python train.py --model="contrastive image-text model" --dataset="photos of plants and fungi (iNaturalist)" --horizontal_flip=true --encoder_parallel_block=false --encoder_width=256 --text_encoder_mlp_ratio=2
Rows from block 10 of the image encoder of a small contrastive image-text model, named by matrix and row number. Rows with one number belong to one neuron. Each number is 128 + 24 x the weight over its row's rms, rounded and kept within 0 to 255. All counts start at 0. Numbers have three digits each.
After each neuron's rows are labels from the 100 images, of 14848, where the neuron reaches its highest value: "responds to" is what is common among them. Only what is clearly more common there than usual is listed. The data: photos of plants and fungi (iNaturalist). In brackets: how many of the 100.
# fc1: MLP up (encoder.blocks.10.mlp.fc1.weight, 1024x256), inputs 172-255
# fc2: MLP down (encoder.blocks.10.mlp.fc2.weight, 256x1024, transposed), outputs 172-255

fc1.762:093113131105146101114138159120134091123129159121129104113127176143127106105126187117147190100086128114119145117124119163095131119115107129104106102103129113128101131100132155116132083143167122158176141126128103164129151137158194163137067127094127150151
fc2.762:126124114138161077127126106079114118143131151147139138148154107131131102117128158114112189123134110140101126151195135169127177140162147150129152117137124145121114103077155083078129133153134104141139139117124140156115122097125138140127117155133106123175
responds to: class Liliopsida (28)

fc1.437:116183212149185142198134087122173186149163104162164112135134114094099097121119136115134108106122106134131124116122141157099106136150113132070125133133085145164114116143143138120100153130126141170132119126091154101123100154108098144089140083134114111114
fc2.437:088114119097143111115119117152109157096121117127176115075133088110135093144170116131170149107134124107131102122155107101104103194133104123077172158122137137103103095130136136095138161098088121154148118101157118109157115105115103126120140115153097131100
responds to: order Caryophyllales (25)

fc1.331:132111076175150128139148144139100101153097121090126134079137111090117173180126150143094140100111119084097136119119109111116154106111165111114128114129130149109199152107132096125114111101135120146120113119117135109146127111118139118127133094125107115107
fc2.331:127144092166107153159130149134111148126095134100120153113120095137161122165116144138136104118118126135112185098122114121088128148094162086145109162130109094096147130130106147148110080103154136152129115134112133106144122155156096160147141112132113117121
responds to: order Caryophyllales (28); family: Cactaceae (25)

fc1.669:142157119136097120099139090110123188120109105102096119123112137104150112128113097113095165094091148138107118141130111180109181130106179107107116129118119127119098100123123136125147150112117114125117182107117156138147168107139138150142135113099148171103
fc2.669:146151081076096108138110087148132125106141153133128145102101156122135144099111098188134114161105166145094105129107119119130100194124176138150119115127141157102080111144129155137155141133095096127102133093140123131139124106113133123140098104154125141152
responds to: kingdom Fungi (32)

fc1.426:165178120132098091118164098121126141121111123178158132117122150120179121130112143117134136166161145120108160160144104140153180131178139107094129153082090143147128124115100128143163157128097162116146111134123137138109140129153131134157133115164150155089
fc2.426:161160131118140180142136152150075132136161145096132129134131104116098129154129112190131109111126112135139132152168135115137119138091127153153076087142124124137103120154102105120112102118106085110143101134104135108161100167127118127114098138102156129123
responds to: order Asterales (28)

fc1.108:120098127105112137137096109144112144194104163159117099170139110122106153166140109122109136113131085107127143112132144107159124141094136142115134156150118158144129102128070107119160113135111134119162155118166149163159114078155111126133131123141153099190
fc2.108:116090142154122166136146134124151154135132105148122135121109147143156150138115108174119121136167148088158129093147111143173120125139116185132160124106121079122122104154096103125100138099133113144153149121159120114134146110164152072159113113099080115084
responds to: class Liliopsida (29)

fc1.378:162101129130162147155103136116128095126113109109100120124141183168151109134103197114137129117170173146127124139153118179116132085117140116118122127127126121133146142182117109165104130162108130123167123133128147124119144120127124117131167135122142110118
fc2.378:135132111129135126101125131085109134167131178096122152171177118124099132187112160098140165151108126148116124150140087137139107180106117106122136102091084145131110179147132153138149095089099144153112099112103152110130150146133126130135129137123150113163
responds to: order Lamiales (27)

fc1.565:147172115141135176089120130118135111097145163135084100100126128087134144115175118140120104129146155133173132106137110153154135130133158092151083118180147159107096156169132142128154114121112109118116106078084175094126145073137106111122189178160146134130
fc2.565:137138101096153144129127098140110160090101142100143123115109123096093153124141130163128131144149147136158088165153149105141141169114112123193108082128112144131118137103130130146133123113148126131139140143170167125135092142120147133170106130117105110113
responds to: order Asparagales (34); family: Asparagaceae (32); text has "yucca" (27)

fc1.727:147183130150155157135150114170142195124121114147137126090147150100138127166142117103126101159151196137175121145128128111094158103143174125104120110120061137168149152137157143137136168136165104108120093141090102111115141065120132136116145127115101125129
fc2.727:149162107110100140134141138127157104141125115137156141154075160105145116126150123153152140099098152120179103105105150105118132119098134102196140125126134120117116172110152168128178140115124097131105110121099138082105136160127100160176145151151115131123
responds to: order Caryophyllales (54); family: Cactaceae (51)

fc1.496:097112150107141137154135135089096096127108110127162092161074130114138143152121112098098147166157102146083126129126122135103158097131073124106116118143100126129151060121115157113145104103136191072117175141096130138136134122083152125145136087125115146123
fc2.496:085146120105173112164124131127127139116095104155130151151118175131182131170106068133094146144095151198136127125088125140165137144129110136162122143150065142127106138119114156186103121112177120159114145165123127127128172161083118116140101114151118129134
responds to: order Asterales (29); family: Asteraceae (29)

fc1.410:134094118136122166120132121146164131146158136140118120107101113133122135129155135131121142106120140115122094132129130123122086149168192134145149153113114160134117093137135128128135119160136145133153147114178111129118181104124144128161120093094109103154
fc2.410:138134093105126132147135167099159085145099125113149120131125168147157113152103113116164187153095161106130156084086156114122115104137173095119127115082111107127153142109124160150126128103120148143097123153135103143123084121125146119083182107139117118079
responds to: kingdom Fungi (25)

fc1.382:195115115093145137194120087143100103109109142125114118131110175119140129103142141094126100087167139151157158130108099178138093117102105083095126161150134132154122103108124112124148134078084152172119155115091098128133106146133136099131167133160149113096
fc2.382:132100116106098131089096093131150158094151163180138088147124151133142099151157117106147153096139110075110148094111055120146108159090134141127127115178092125147153148134117178119125141118162142099141091151104097111129082112131154113114147125142180130123
responds to: order Lamiales (44); family: Lamiaceae (35); text has "dead" (25)

fc1.721:127167137120163094133105131134122139119164074158144136121132106115086097136118161142168149111099073152150119139113088115091105104108118097137132153162114138105129103094104144121116170141112143110160125084071104113183144115115097159109143094112150123104
fc2.721:121145128135092117158095141123140169126145103107141106133088142120133103104156156114120165149152113136127125155121123098089151088112128152113129126168068162126104138086156148153182138136115122152134159115147120143121117146130151107111098118113135107141
responds to: order Asterales (39); family: Asteraceae (39)