{"image_size": 64, "tokenizer": "word", "vocab_size": 1482, "loss": "sigmoid", "encoder_parallel_block": false, "encoder_inner_norm": false, "text_encoder_causal": true, "text_encoder_width": 256, "text_encoder_fused_qkv": true, "text_encoder_bias": "all", "residual_init": "none", "epochs": 67.4, "final_lr_fraction": 0.1, "warmup_steps": 350, "weight_decay": 0.08}
Rows from block 10 of the image encoder, named by matrix and row number. Rows with one number belong to one neuron. Each number is 128 + 32 x the weight over its row's rms, rounded and kept within 0 to 255. All counts start at 0. Numbers have three digits each. After the name is the row's rms in percent of the matrix's.
# fc1: MLP up (encoder.blocks.10.mlp.fc1.weight, 1024x256), inputs 86-171
# fc2: MLP down (encoder.blocks.10.mlp.fc2.weight, 256x1024, transposed), outputs 86-171
fc1.566 101:082142136168173063130132114122126139134110107080115173154175061155156164176175110175176103163107092086104174073133167088108114106103145158002169133175122159164125141143120120148135167096090112098050124085089139125123169149088111148113086121131132222127132076
fc2.566 096:119108126144095107101196085122095093165197144119076060187142161137065163096121080137103125078181160121099134169148168177136128098121085108094087142162116129144128120071152143126155151099154091135184097134107114166089087118146151153146156133138170118159158127
fc1.567 099:170073189156145153115144153166130140093076167089169082149142132106127084113113085141149121088118118117157140107112107172096127129132116164164172148086066184079154142090124125093116089159141112109173124148122096120114123103138108150135151138112095216121085115
fc2.567 103:192121137140190123146135104180079113131116144123165080132145103110129110084135130168120186135184120091178125147131176119166106116144160177158045158050119156060091156111155151144115080109180100061129128117200134186186091132156114137172177162134145100114105137
fc1.568 101:136089089170223096139150175146084156088062187156095193096115108100161138097132115108106128126125120144104120190170133165105091133098103164133181158156145137147141133151099079130171093137121164161101134168194130146156135132192157148184126132134113154098168123
fc2.568 108:112130111131197123135149085111099156156109151195126094163127130106151130119207092126093090108076180131110138182080112069098161081108111105102088098115157158122124092170135138099161051116121113142072096145143128136154061081104145172167190071115139076110103133
fc1.569 099:164151255145068123127099135112151165184165120141169115128098105099151178147045065123117065147094158115121054159083100160122100142147130107166170162122091123095176093117200207140127169136126157142135175135123134157135140184145106144113166090154175111160121090
fc2.569 100:127099155093118150088170174112059123132074127122082108130090108141189110144144090076079151110110056100183181142149136160119113126110085149143098126149193127134174131152142167153142141109099059168114102151178142119185114154110127128123155160126097139138140176
fc1.570 101:161137128124071120150074106114139137207125126148110114104162153124163103120155069122151204095153125074080192070175153182123186138056139139091129164159145139147157118090119100084154122136158135082154082146067169196108120078092141152142125138124112089108101151
fc2.570 100:101091182112149123121087126142202120136128137137145123142113092113131107118055160115131126139102165113108138129175122143128155091108149096136109105136086076112203137115128088154155067152128105083168159182147107157155136152134094179150184097126110192102111119
fc1.571 101:087129100093101065153098110134157150141087112061159053118089104122163139147159088120135143141146160174124118123131205100144158130133154128157073151162139137103106139078107124135140116141149201080111170166107099147169140147096090125101073167101066119092121151
fc2.571 095:158130094161096203169041129118158096135125120142174146154144117078123138120117149145119154083151126095108103172159108102085134144094088165155036095103072139085148150133038118126111158055106103125137122197145181131107139160113138130113102136088119124117142084
fc1.572 101:180109074089100138132109154128141137126083117123232168124128122195134098104188136131127132119164131120118246153177153147108134064145149109085192115209117135132153109116157130155177171127155111124140131139096125110128163173092092104153107069139110089125157122
fc2.572 102:122174125171163127090115074036124112117159118194147091102119129112109129053118165165164126127124173153120083159099113138062117117144138160146052127164131092110088155117152150105141132096090136127102115147091182118085163074142102128106182121133124169033101146
fc1.573 102:109133153085098157135103059097137142101107114098170146143166128131122117191143122118091111126113132137094173120120137122123139163122093101118142123115116112122135209149180143073108102069125162128130116135127090094165036117118139110122141154103092134116101153
fc2.573 103:102126174150108103126135156053104153188100184194216118114140106132126089122144188139066149103145168128098163123063113126121152093158153211156110128147089145110065175128112089078128142156129173097137115211099167129065097096094155123112158189187158127077100137
fc1.574 100:124124160151110147043142152176098161101127131127117122115113139129169136108135119085176129104099213177109110116087163176097158174145105115105106157136121159105156082151128102139174156129132163164103140078071147155164087108099153162141145110155096127102077168
fc2.574 106:131121132113142123076117109172163117120079120148127077135157203142076137079079120151143163094107151163109139084168100083167151118156160108074084137063203079150101128140122139125156184106145108112060153123129158142176146101155106103162162148126171194139166121
fc1.575 098:145152106145139120071162118132086199148107080074125124126110098098112142078181088118105152098082163198147188104087149119175121130105078083163155152112116113155093143086130121145160135138180147188101109081138176136107210107118142128231055170111105129206175146
fc2.575 099:160163074167149144196137071077092157131091166131148088132143127171118123115126150150162162151106074135190063102163092093146107115139138123153084152126147170094119086178128168159107119142169110081114104098114129116194120141080143155156160120120144108103138103
fc1.576 096:105108129174186121110121173104077139175186127113158107149109095142153115090109128120152121107098108083144167103109158124133124230137140133141152128063085103112109159142130112110101136114129114059102106140136119176100116121145088131106114149149081112137051125
fc2.576 094:169133100184126116095081057125137135109180107183156095148128106091094117156136066077165159142184116186160158091073096092106117156136143080090119153171062116128101112141144161153097175144094123150166016173094129093145149072139127201121164079151096159110137103
fc1.577 103:126129082171118160151174140114148090140181121134136167096089123165114129156144151153157108199149149102117146144136146188081125202122124124172153129132162077162085206186073136157147130086164149176156091105095148121106203174083127098149124084205096126142062139
fc2.577 101:097127121159078178160125150161109175096141126116115137116124111118089133146113071061085157163089126162146148116125131091126156100114153153155064136132163144146132161123141156132072082147100096114133114105127131164143112161103151146073168188141087068141105160
fc1.578 103:126142097133133070130157077196123134120224115132176112165122096107129055099136101160101127085132132173131143096167123106132196140096081076135195071132121088155142110132182151118173070119126078123130086148143141161081110115135181136108139103151148144116128064
fc2.578 103:088142103109161100160125119167107104155136161145145130099090110073160106133140150125140109137111119152123078123207137133132145122134104099117126095113119108128142119136135128195138154149099103139126099110185110157094156101185124187119176224131123191145165085
fc1.579 103:153164173084116153194155160122150080116084193116132180073098123116101102096158111062150128123171091156169120160161150118063135145118131117154118103092131134129127109112167136129177117109156085108123145095070127202198175139179100115120087135119091115143140150
fc2.579 097:167091167110176158147094147086139082145094154144164062136163164128130057151136119219136106103104134142131136097114120121146123195105080129084077134049110106190189145193133153142101116084110109065095114129194182153167148148199147125151178108103081152160162160
fc1.580 106:110097055151114115162146153210195159114100125107145181155112133100136199122085165155177169119092131123092138119147135114170134136133108171079133093124126139088131125080134080146104119161157161080168124149068138121142146165082180139155113167084079121078130139
fc2.580 102:145180090172149161118070127155147121149072105137156105127152182060126128157105099151147116170178148159116191192103072113111156150108103109107082101058162143190124122120087133157133106105093112160119153161171128117144166128190109117144125145168150109119162060
fc1.581 102:104099163154144110166116127116111141102177096128086102126148111176162121101108111103142115086173093132126100123144130127093076156173122110143145123133173129097080171081112167126097112110150178167180106079146122187137120168141151109086125104147197106140087095
fc2.581 106:107102127097143140130143119159140075132132157137127156072141100106121116080168044090156098077174093187143130128151154076159114107146130119077122123155125083127096115156156157145142140154102136069139141195129138137167092137106135139116189148126109121194118135