From a checkpoint of a small contrastive image-text model: encoder norm layernorm, text encoder width 256.
Rows from block 10 of the image encoder of a small contrastive image-text model, named by matrix and row number. Rows with one number belong to one neuron. Each number is 128 + 32 x the weight over its row's rms, rounded and kept within 0 to 255. All counts start at 0. Numbers have three digits each. After the name is the row's rms in percent of the matrix's.
After each neuron's rows are labels from the 100 images, of 14848, where the neuron reaches its highest value: "strongest on" is what is common among them. Only what is clearly more common there than usual is listed. The data: photos of plants and fungi (iNaturalist).
# fc1: MLP up (encoder.blocks.10.mlp.fc1.weight, 1024x256), inputs 86-171
# fc2: MLP down (encoder.blocks.10.mlp.fc2.weight, 256x1024, transposed), outputs 86-171

fc1.6 101:133122143152125138142093170081100150110151109122198194104143110154128073160117121117141215093107180120133137097097182120098106108090119127155176076149104145129157074130146140069112127133102106249088081124078209140142122119141164142100082133095090131087107148
fc2.6 102:114073072119146146176115113213119142090133151206132142075159106132094147149141104076088151087069143104151129155097116152117110071088153107173083135115099109076128079096108163106103070091174091215218123122122177185167177137097120141158155143157180097136123069
strongest on: order Asterales; family: Asteraceae

fc1.669 099:149114139112094151161119099110169112088115113215097143173103094160136128072131093173109101094150116130066128070095123073088145095177119114150168124167208090122117106199130177125074127148116148114108155123164165151161103104101135125148102151103162088099096133
fc2.669 101:131142178113171205149131105092134083143125160213120126168113146125121140045060088145179124153150119116142111113123092096182153143164103130099107100162111065185147064135081137104110130093180111093162161146132170123177137152141170143100154186148076115140106117
strongest on: kingdom Fungi

fc1.122 106:155096167107135148130098145128133189123107090099154160181096135194103160129192171135102190092129165088104100138137160117153118162111135139096144128127121088129100126134141093157119094112146179067150146134161180113109171079084094119162110143160190181085092102
fc2.122 105:172080147063132137099119128158144127101163139183196055113123134191117145092098123109118152148094070085074126122108217170121123139137139173110073122132143107119115105079102171089104069112135081117165115111218166161154156091131067125110136104099121142107087120
strongest on: order Caryophyllales

fc1.654 103:162089094153133132089134144163117099113130132133173159154101130192128139065144130105106097102153086117126118113153128106113171060164145170115148132159152155160087151155087132144155126091084120125156150103136090150137177169133097183135063176170096117106099088
fc2.654 104:140127073136156120138160076105103102051122104178121167123123142117098119143064169119057159161115070097114192140170120098112071057163150195069067136176118174121106198134106114118038120182172108140098126159142141140143127122123166105182146099075167164104205148
strongest on: class Liliopsida

fc1.108 102:151132102102146162155142108086127131134187109155075129127129123103085111143118112116164113131160103134123135095137127096123112116121167138204101144140124103108105115116199155159084100082130185156209111051119110123198086186140137166187119161104110136084123189
fc2.108 093:137139171074176092120129146113151088150166081173071168173210151151138100190101140125126082165156140148099075118082157116103136165043178151084100100145105115181103105132127181139109126134124108095094142085103135071103110150148154116179158108174094116112123120
strongest on: class Liliopsida

fc1.410 100:097088142136175073091161126091157158163095108156103103175108094111131146164116160106127163093203084091110126143132098118208119107123143129093127139169132191134145088129164199206153131158131143115136090134150096155157112171099119092115055086191123136111162119
fc2.410 097:104124102148163084107124097125170079160139135129121105119102151119107182126082088148083099110141155109136173111112134093144150134143176172095105073064111160180143149117095086140138103114166125189175153114151092161103103144114151137175148107130164059159139178
strongest on: kingdom Fungi

fc1.762 105:145110108103125173194110114163129091133100132091128151113120076091167105122152129059100103092134089146120122103091098106120120148094124146124134157093167205111115184122155114189195167140117136132095087185096164115122114168187195173151110126178157163124163147
fc2.762 105:123164135195131108138156138155153120160126143170141129064103135140158102193062134122119104143082145135078178205161186138126168183111149208121098166117131154174097153128131139100211129110074162148115132106121093145095147132110101163075183188084126142121133139
strongest on: class Liliopsida

fc1.727 097:179129149140081115127176094164146066119098096117126160138063118065168167150094170109138147127110113110180091073162134079181128125133100138078195135147132139151112142147101106139117235107128111117081086119154141123165091137108119065176123152116163114128084102
fc2.727 099:177116124121073142136134069157066116109057137127166050158194182085207076125133108104098142102127123083131128078107139139138114152128131121033075112097121118122101054081139139076094110114169133069148133191063076110169146130147147084130170142115145126128118103
strongest on: order Caryophyllales; family: Cactaceae

fc1.426 098:109131151097150172176106149105095110096090093101143189131133107210129123109128127065144131081139137106076111099122103125102113048125175155139179169119118152121166078131133102109089129182156106158102095134113103122108108131107066134211110093127109146138184161
fc2.426 099:081055146157133136143125109106216178116117114163135098115105111143155100105092150176163123069087105133129098138117138135095114151147134104205075127084084100142153079156141150135088128109111086163105116142114106172124167111116156177103210124160144122094110140
strongest on: order Asterales

fc1.400 098:178103105129089128076123164171083148104107097092115139123116138145098098131168118139216108130083081117249148096135160065185172154112112131100159130155109090197124085145132205130169166110145136127083129173217181117161149135123181086188113145093169104139123120
fc2.400 104:186161079122074063170106088185105121137100105188140041148137142127117102111169170115100147107109101094160098107118136145160116125118139143093041108110096102118086092142110114103139141098161155111136158121171106171161157104130175114128174098122160145115140072
strongest on: family: Cactaceae; family: Asparagaceae; text has "yucca"; text has "cactus"

fc1.382 099:166099094095156131149118160112064089161138091123096125111109152111113177136072147097131166142149136128067198119204174151145113147115116148117127157137185124173092145129087096127110148202141080108153103123090109217086179115101168121097133158119126137163158156
fc2.382 102:192146121137065157134123159096129087109076095188087151055108140145117131133110147102091128151154096078116086137121112098159126131125139065188059129142154152134125134152124156144134141147173116184141101102127164125135147073077083177160166118132118193151140111
strongest on: order Lamiales; family: Lamiaceae; text has "dead"

fc1.262 094:050069189133201192144117119134111110210161121153174110153098138129152155107051134122118178138157180161115085128169126163133169115170139110118097172139111172070106120113130076134141153163173095118178099135153083089163136138067162131141094138172114089097095175
fc2.262 096:101122107128122155120156146134111116138147147182134130161155112131131089128173114123137145167088118035114059141191170159084174175089092106118132102080067136091119116156162122139103109162136118103154118170145165159100142140110120091172171134142145110062170054
strongest on: order Caryophyllales; family: Cactaceae

fc1.180 098:211132091117098095154114123158092114146136136121126097143097105106165121120092139128138119167057110109160192146177144144177101121158093112103143091091146142140094130074113140167139176077173166108132082255112123079114202141150115099088131079175126101133092134
fc2.180 097:138117067083072117114122103124127133150084145146137154058144148135101133102130172071152159124157117103102129159138160144156114184141119167126128153192111114087132100134122179092064150203106146188095122120082117113133122182116123159086114149111126147122164122
strongest on: order Caryophyllales; family: Cactaceae

fc1.565 099:155105132091147106122191121131127095077131132083145122132119135164167138105137094089140099125110154162156175118087108146185159118148161075146140097187207163147116145046153132096113125096125132150124126130183099112130150134144188125152093178165124082159107101
fc2.565 097:138138127137172164161160112131109110122113116130143145096181161076153150112133171110097107177159096173078073097142055128186103117160184092126116172183126123111064067172104116182138180163130176094101164113084101133141212129119133098174176140163133103189164113
strongest on: order Asparagales; family: Asparagaceae; text has "yucca"

fc1.340 096:125118133120137179120091134120198134088170179098169078117111131147131098081152128095151172104167127177033124118105098169130118106174132158090118107153116109099122129109132143129107109091160094143158158120103104165089149164140092112161118127124113153046127126
fc2.340 098:133134088096173116150118139086088131134130084210077120160176131099142087117100152104219131120143151133182180116167099138105127101116067114144098106125132141177169153159147106094126126109115122106115155169125109122066057123147137075069175065102078123151169096
strongest on: order Caryophyllales

fc1.721 104:172139155143128153121168165118158095114130112063173089160147102117114110187135164140134105133096132095120088129134145204128134092092096153142091151173096130081184167135125126138146136116101079141130170156123166134108173118213161065170108121105156160124139114
fc2.721 106:124171114107164186145071138165174129134127160151157097162111127056155140186173114174125152104127156112142125095129136172113080120137140106155010140111080126138126142136115132191109125088118151083145178106109123157096146137119114171182194122125157131139137114
strongest on: order Asterales; family: Asteraceae

fc1.496 104:142131113099128098058124122079096138068134080123104106115118103158096141103210114136183077084087085127121132126079093133109125172142124189147139180152120114105136138129145115135137121129181128119095160175149125119102112141117143110136124157127236147078082172
fc2.496 109:199167087150157148117090126111147137150138136101135089081163136112142150191114136137098077062147140128161111130110117113071134089123147156126067161124125123122092103107128125107137115122147148135115136174148092096126069145136096074109161142105118138107154164
strongest on: order Asterales; family: Asteraceae

fc1.378 102:099131113121156154080105130235148108148130115083118168134087081099123094133122067130161127071073118102113065123097087145138158103093113175116128118139160122116142149109121159120208095112157122126191203167116172128143134094076089165124092061208131097169107113
fc2.378 102:116167142122081144117131158149109119113185090189118106103132173091130096133112155145127142111133112161172119139185155110204168096168147178062095121092121121124214092133103109089124187113211098106120125155076174135145138073100142129077169098142152119138074143
strongest on: order Lamiales

fc1.437 099:105165164108089169097152141148131091119070120150115124195090105074083124141113135096141178161131135138114157108169158097093143154165117118169144114103159147144112100126107129198128198088137147132090080206171165096120148135112162110115116130158137102140098125
fc2.437 108:137158157161070140140168106131076075117157103049167133144120129141139121122115131118117161142114104112164144108144094157064095190137110121033042147056119155106086064185145150123091092125142093148093108165084140055116116122157078135127196155162144176091150107
strongest on: order Caryophyllales

fc1.331 106:138127117160179152108108161149157089127133126132156117133140093165076142109072097106126168143195073140113107071117204085160170092090074107071162177150143091147131156107104161126114131182141175091114145123202207131112163164117110133119082123144187088110114086
fc2.331 119:097117113121142119108126144097168071148131120168140146147139131177082167134092166120149088099111134119116100098090155153180134110046111155096065088131110099124189147115092153097127081101134120107114116122173174140115198128117102098170211094142109094174133166
strongest on: order Caryophyllales; family: Cactaceae

fc1.421 102:107130116086134102089094188104100158100147166120088114056090099139146174111100209160122114108136145140173111114091087096119194101119088147116149102109107135137147133107137139107152144086149159144075118122153148118135128079096104095134137125122166138126100089
fc2.421 101:098170158156147161157101116153049131161142104192117158107117119102166120116165159137044186136086121149169137153122132111112076173104082118121075150133145140167139148107096124151142106114138094114151089134103159094095128127192126173091099173122117165129122124
strongest on: order Caryophyllales