Weights of a small contrastive image-text model: encoder norm layernorm, trained on photos of plants and fungi (iNaturalist).
Rows from block 5 of the image encoder of a small contrastive image-text model, named by matrix and row number. Rows with one number belong to one neuron. Each number is 128 + 24 x the weight over its row's rms, rounded and kept within 0 to 255. All counts start at 0. Numbers have three digits each. After the name is the row's rms in percent of the matrix's.
After each neuron's rows are labels from the 100 images, of 14848, where the neuron reaches its highest value: "top examples" is what is common among them. Only what is clearly more common there than usual is listed. The data: photos of plants and fungi (iNaturalist). In brackets: how many of the 100.
# fc1: MLP up (encoder.blocks.5.mlp.fc1.weight, 1024x256), inputs 0-127
# fc2: MLP down (encoder.blocks.5.mlp.fc2.weight, 256x1024, transposed), outputs 0-127

fc1.245 101:155141160140151085088132132174168102114128130114115131134160147095152126124116110153134077093112119130162133131168119153152142118174153131131166075113128160147128180083128140129136120108114151073099144178107135100109131148108190080112167162131114148107129153172124177113134116126122133099136070146145137144111136096162109126165161126126095124118146110152079104164144159121130120133088
fc2.245 102:109102101122131143114158125152079116101105148104091126143114123141139113105149140153127180109136146120167113112092110112130128127145132117117156094159158129113120074148108127129130151143118149137074145096131119154144105140149124140140125132102085087115106151107144107199130112161113085108129125157105134108142098075131127107130167116109134104180171132194085113149154157137117094129087
top examples: class Polypodiopsida (32); order Polypodiales (29)

fc1.386 099:097151090173162109114132171097122139117121132133096108173146120156107139128092150159115126088107131155116124134120121155115132129109148100153126153132137120141108146120124111189135111098104150127125094072147198163102138145074101118073171164133140109110134139158093104145120120160090085148128144127139151099100149115141116131140141131153167131076103122134122095142115101170114115141103
fc2.386 103:152152112139121115118086121149127167139112106128134084108148118104107133163143149179159112121106139137130131149133174123108160167117153142121135155158150164133123109061085140121097161157114119170132111119110132139118138161110103138134137162086112148129140116146107123173073102139158145090114141106140084126104155129081175081117138152105165155131116112094131125153126135103123102134164
top examples: order Caryophyllales (32); family: Cactaceae (29)

fc1.391 100:159154099145143137128135090153169151081121115082134136120159169139091132085128069103140100138109106149127130116144103119131133112131088160127123148149164136161176103151149138115087135135111159098148132132108101124167098154083120143123137148090147137172098067125122151124121089123132139098135094127169105123131103109087138145121159119105145146144100164132118139083119141136101111143112
fc2.391 101:110130140156136109135121104121155093127142134124140122102121115102138162118142138144155130102120122115125144167098115158148145140162134095101097109079119162115091184114115131143118093144171136160134136083123106121111151130129092094166148123117114137143143167122134105131153126129137128121126109095138123151094165142147157103144172138139127125165110076110136106159144124175149172171066
top examples: order Asterales (31); family: Asteraceae (30)

fc1.435 104:095102152102088059119129169121097152085144102083095156139105133126126115097100129128139064157130115129098091106138106129134121135117129125116148139185142137130089149151182158133132133134134118107144159131142113131105178142151146139124147152161113166139120124123151119122100169136164142172152144144152141079140120133194154167124189101151174147113142159133147138097119154121151119154117
fc2.435 104:119107141124109097107163083106095153128083139126120142109112118119171141117161120190097125152151136121121115120121118101116118132129104104147101131141126135105132082123140137091142136140123095123116128181096132129101148171127104153163118080114149100157138156094147126147100104166130100139087127163102124146155147134117154130095120101093140122125149116134125141151146072140112088090126
top examples: class Polypodiopsida (25)

fc1.600 101:159135154106177148102179132122128148147178139095118114121117170130152149149126177169078116089165125125126173136110091143143124120134120090107100138109110113055119151142117139089125095145133083139188182138165123118136189116132148112187127114138098131085143108140135119114128095129166138130079103104120137098096138150110090145129119083127109149170127098139113150107159158100115119124147
fc2.600 108:128121081146198137142106104105091107116128115141113073146129136121129086163143142109131138140130096111154123142076115109147083128155151108139125106153113150109129181086137135092137107142140120117156131181127142207101152116128111089165187149139110158132119139134127170125131124111143118096127082127138113144123123131125147110109143124075127115082116103121116109152156124097143152160090
top examples: phylum Basidiomycota (28); class Agaricomycetes (28); order Polyporales (26)

fc1.757 094:088108110114140124119145101156150129103118137099157136147141144109159137110148141106139100136148141135092132163148161128056126137117116097122133141108122113110136196139063090152118149140133138107124138143147107109092184132104129106127120148134111091148146130163128123130120102145154155157114152142112126144108139106113121127101109083182152103134140155079150116188125133150143151122153
fc2.757 096:157124116173060080167116092092105153150089143103126109119150094127157165152121140109129117165101158115138140137147159158136141121130150118083128199133101099133095104112120124133123121118103123138110121134141132098135140099157111089114111146094125162087128107098132129145134121124148150105119104121109141142139148145118185108113133184126136097116114148122141097143123132108117106167080
top examples: order Caryophyllales (62); family: Cactaceae (57); text has "cactus" (51)

fc1.375 098:123107106117142096097147129139141112104167091127149080098113088130131121155101126151108124118115136172107116116132128139086189095142147123063165102147115130102122162084176101142100101112138127133114127089184155142173165158136139114128095162150091131156118138105107171121125179119102131152122137115110166163113129168163122169138141108134106068146104140105131130141114152131087132153126
fc2.375 095:135154098128120118071160121145105133177171136163131150189167127173095123105132109159135143105095121113148153137147150128116152164131100146091118147154141169129117121124117131130112090115119140123138082155108159095137129158175099128115110112149153141144111131116131132120150146113097148132127123080108108137092132156111147168181113144119097145086149100122133110145131155117091101144143
top examples: order Caryophyllales (28)

fc1.152 095:143083154125159126123141148158131154133124158157088102159155122113090133091116117095107128116114102108085149135115101160118122133102132150149128151135122151119099108117155163090103111123140131123141125158107115150155176134103136135133174121136138133149193127145117122156157148126144129119140124127152101112127124166130140077145108124150143135136075111115088176120127139138149124143139
fc2.152 098:181122116086174152149135127144110122161110129163119113099111144117128145151094144124142158100128135136119097104118107138150117159061131117107133126097134137126116107106099092125134084174143137120091127088143106105123141180125132075105152098144148122155126147106128081145160141124162124130095119154121126095123166127142129145107156140114136101103137125148127161128157173125146113129129
top examples: class Liliopsida (26)

fc1.33 094:182144125096122140131113141165156127121086106138141149163148153158126122125124079099169162083137124107151133158159166096182118107128096089139153160121072086115117107144144109112069114111123161121117142155123145168136106176146112133117143125139161077121119145129080137176124105154108129123158110119084136136141106156078145132146096097136104140136171125137116113167167102146157098114109
fc2.33 091:098152151136166094129128136118125134123140070110112114144208123123134104133151126161086158149184143119102133143118127117098150133095160106116119111161178139092128137119148159131132116078142168114122144117124119147124162163168105108121152128154097092163091122125088116134120160133123140121132096107146113145155127109173112154126123097123108104148140122140147137118140132113127111122130
top examples: order Caryophyllales (25)

fc1.651 099:122142125131151135123138102141144128127147100160143139115122136136141157083160090113103161120150098099143122147082093133100146113155129116163119117090056151133113142130177148134136117102181098120182127183145115073147118157130210100117139122167091107112133099140146136130111119106176102113143105118089105138129115138125159121172119126114085132106121097175125132086141116079160095167136
fc2.651 102:125099127168168157124122129105162145110138119165168114081120139112114105153139119113096166145145146097138117182115123122131097118134203081178127065126132134114139134130128115130113121106173120118146110198117141124171122105128144085113132154146099131106138157128107142116165130128147150144169141139136116169093153117141162117139101117084111096130148147159120091169196142122109097197140
top examples: phylum Basidiomycota (48); class Agaricomycetes (48); order Polyporales (41)

fc1.549 097:127134185166128108107163112118132108112165086145156122144153106146127115080134113101167123125148111163189091139127097100119129099132127158128130153093110163150158149095098134136150138123142146130153150122118114155130082164148130207154142104120091138095166136190125184114110106138119119130098136094125162151087101146173133126161137123133119097105125121079131138120122095123124153126087
fc2.549 097:158142138128126117121124143165132143174112115112142096127114095130148103105107085139157139157115083129143112101133129072137146151101144118125148142118119120116164116138134143124113127101099156126148138157147112129119109184167187115121131110138124129072110103101102128116062076105116131186148168108150139093139105136120124126075176142170130109115114125116105095131123117125131123169163
top examples: order Caryophyllales (45); family: Cactaceae (43)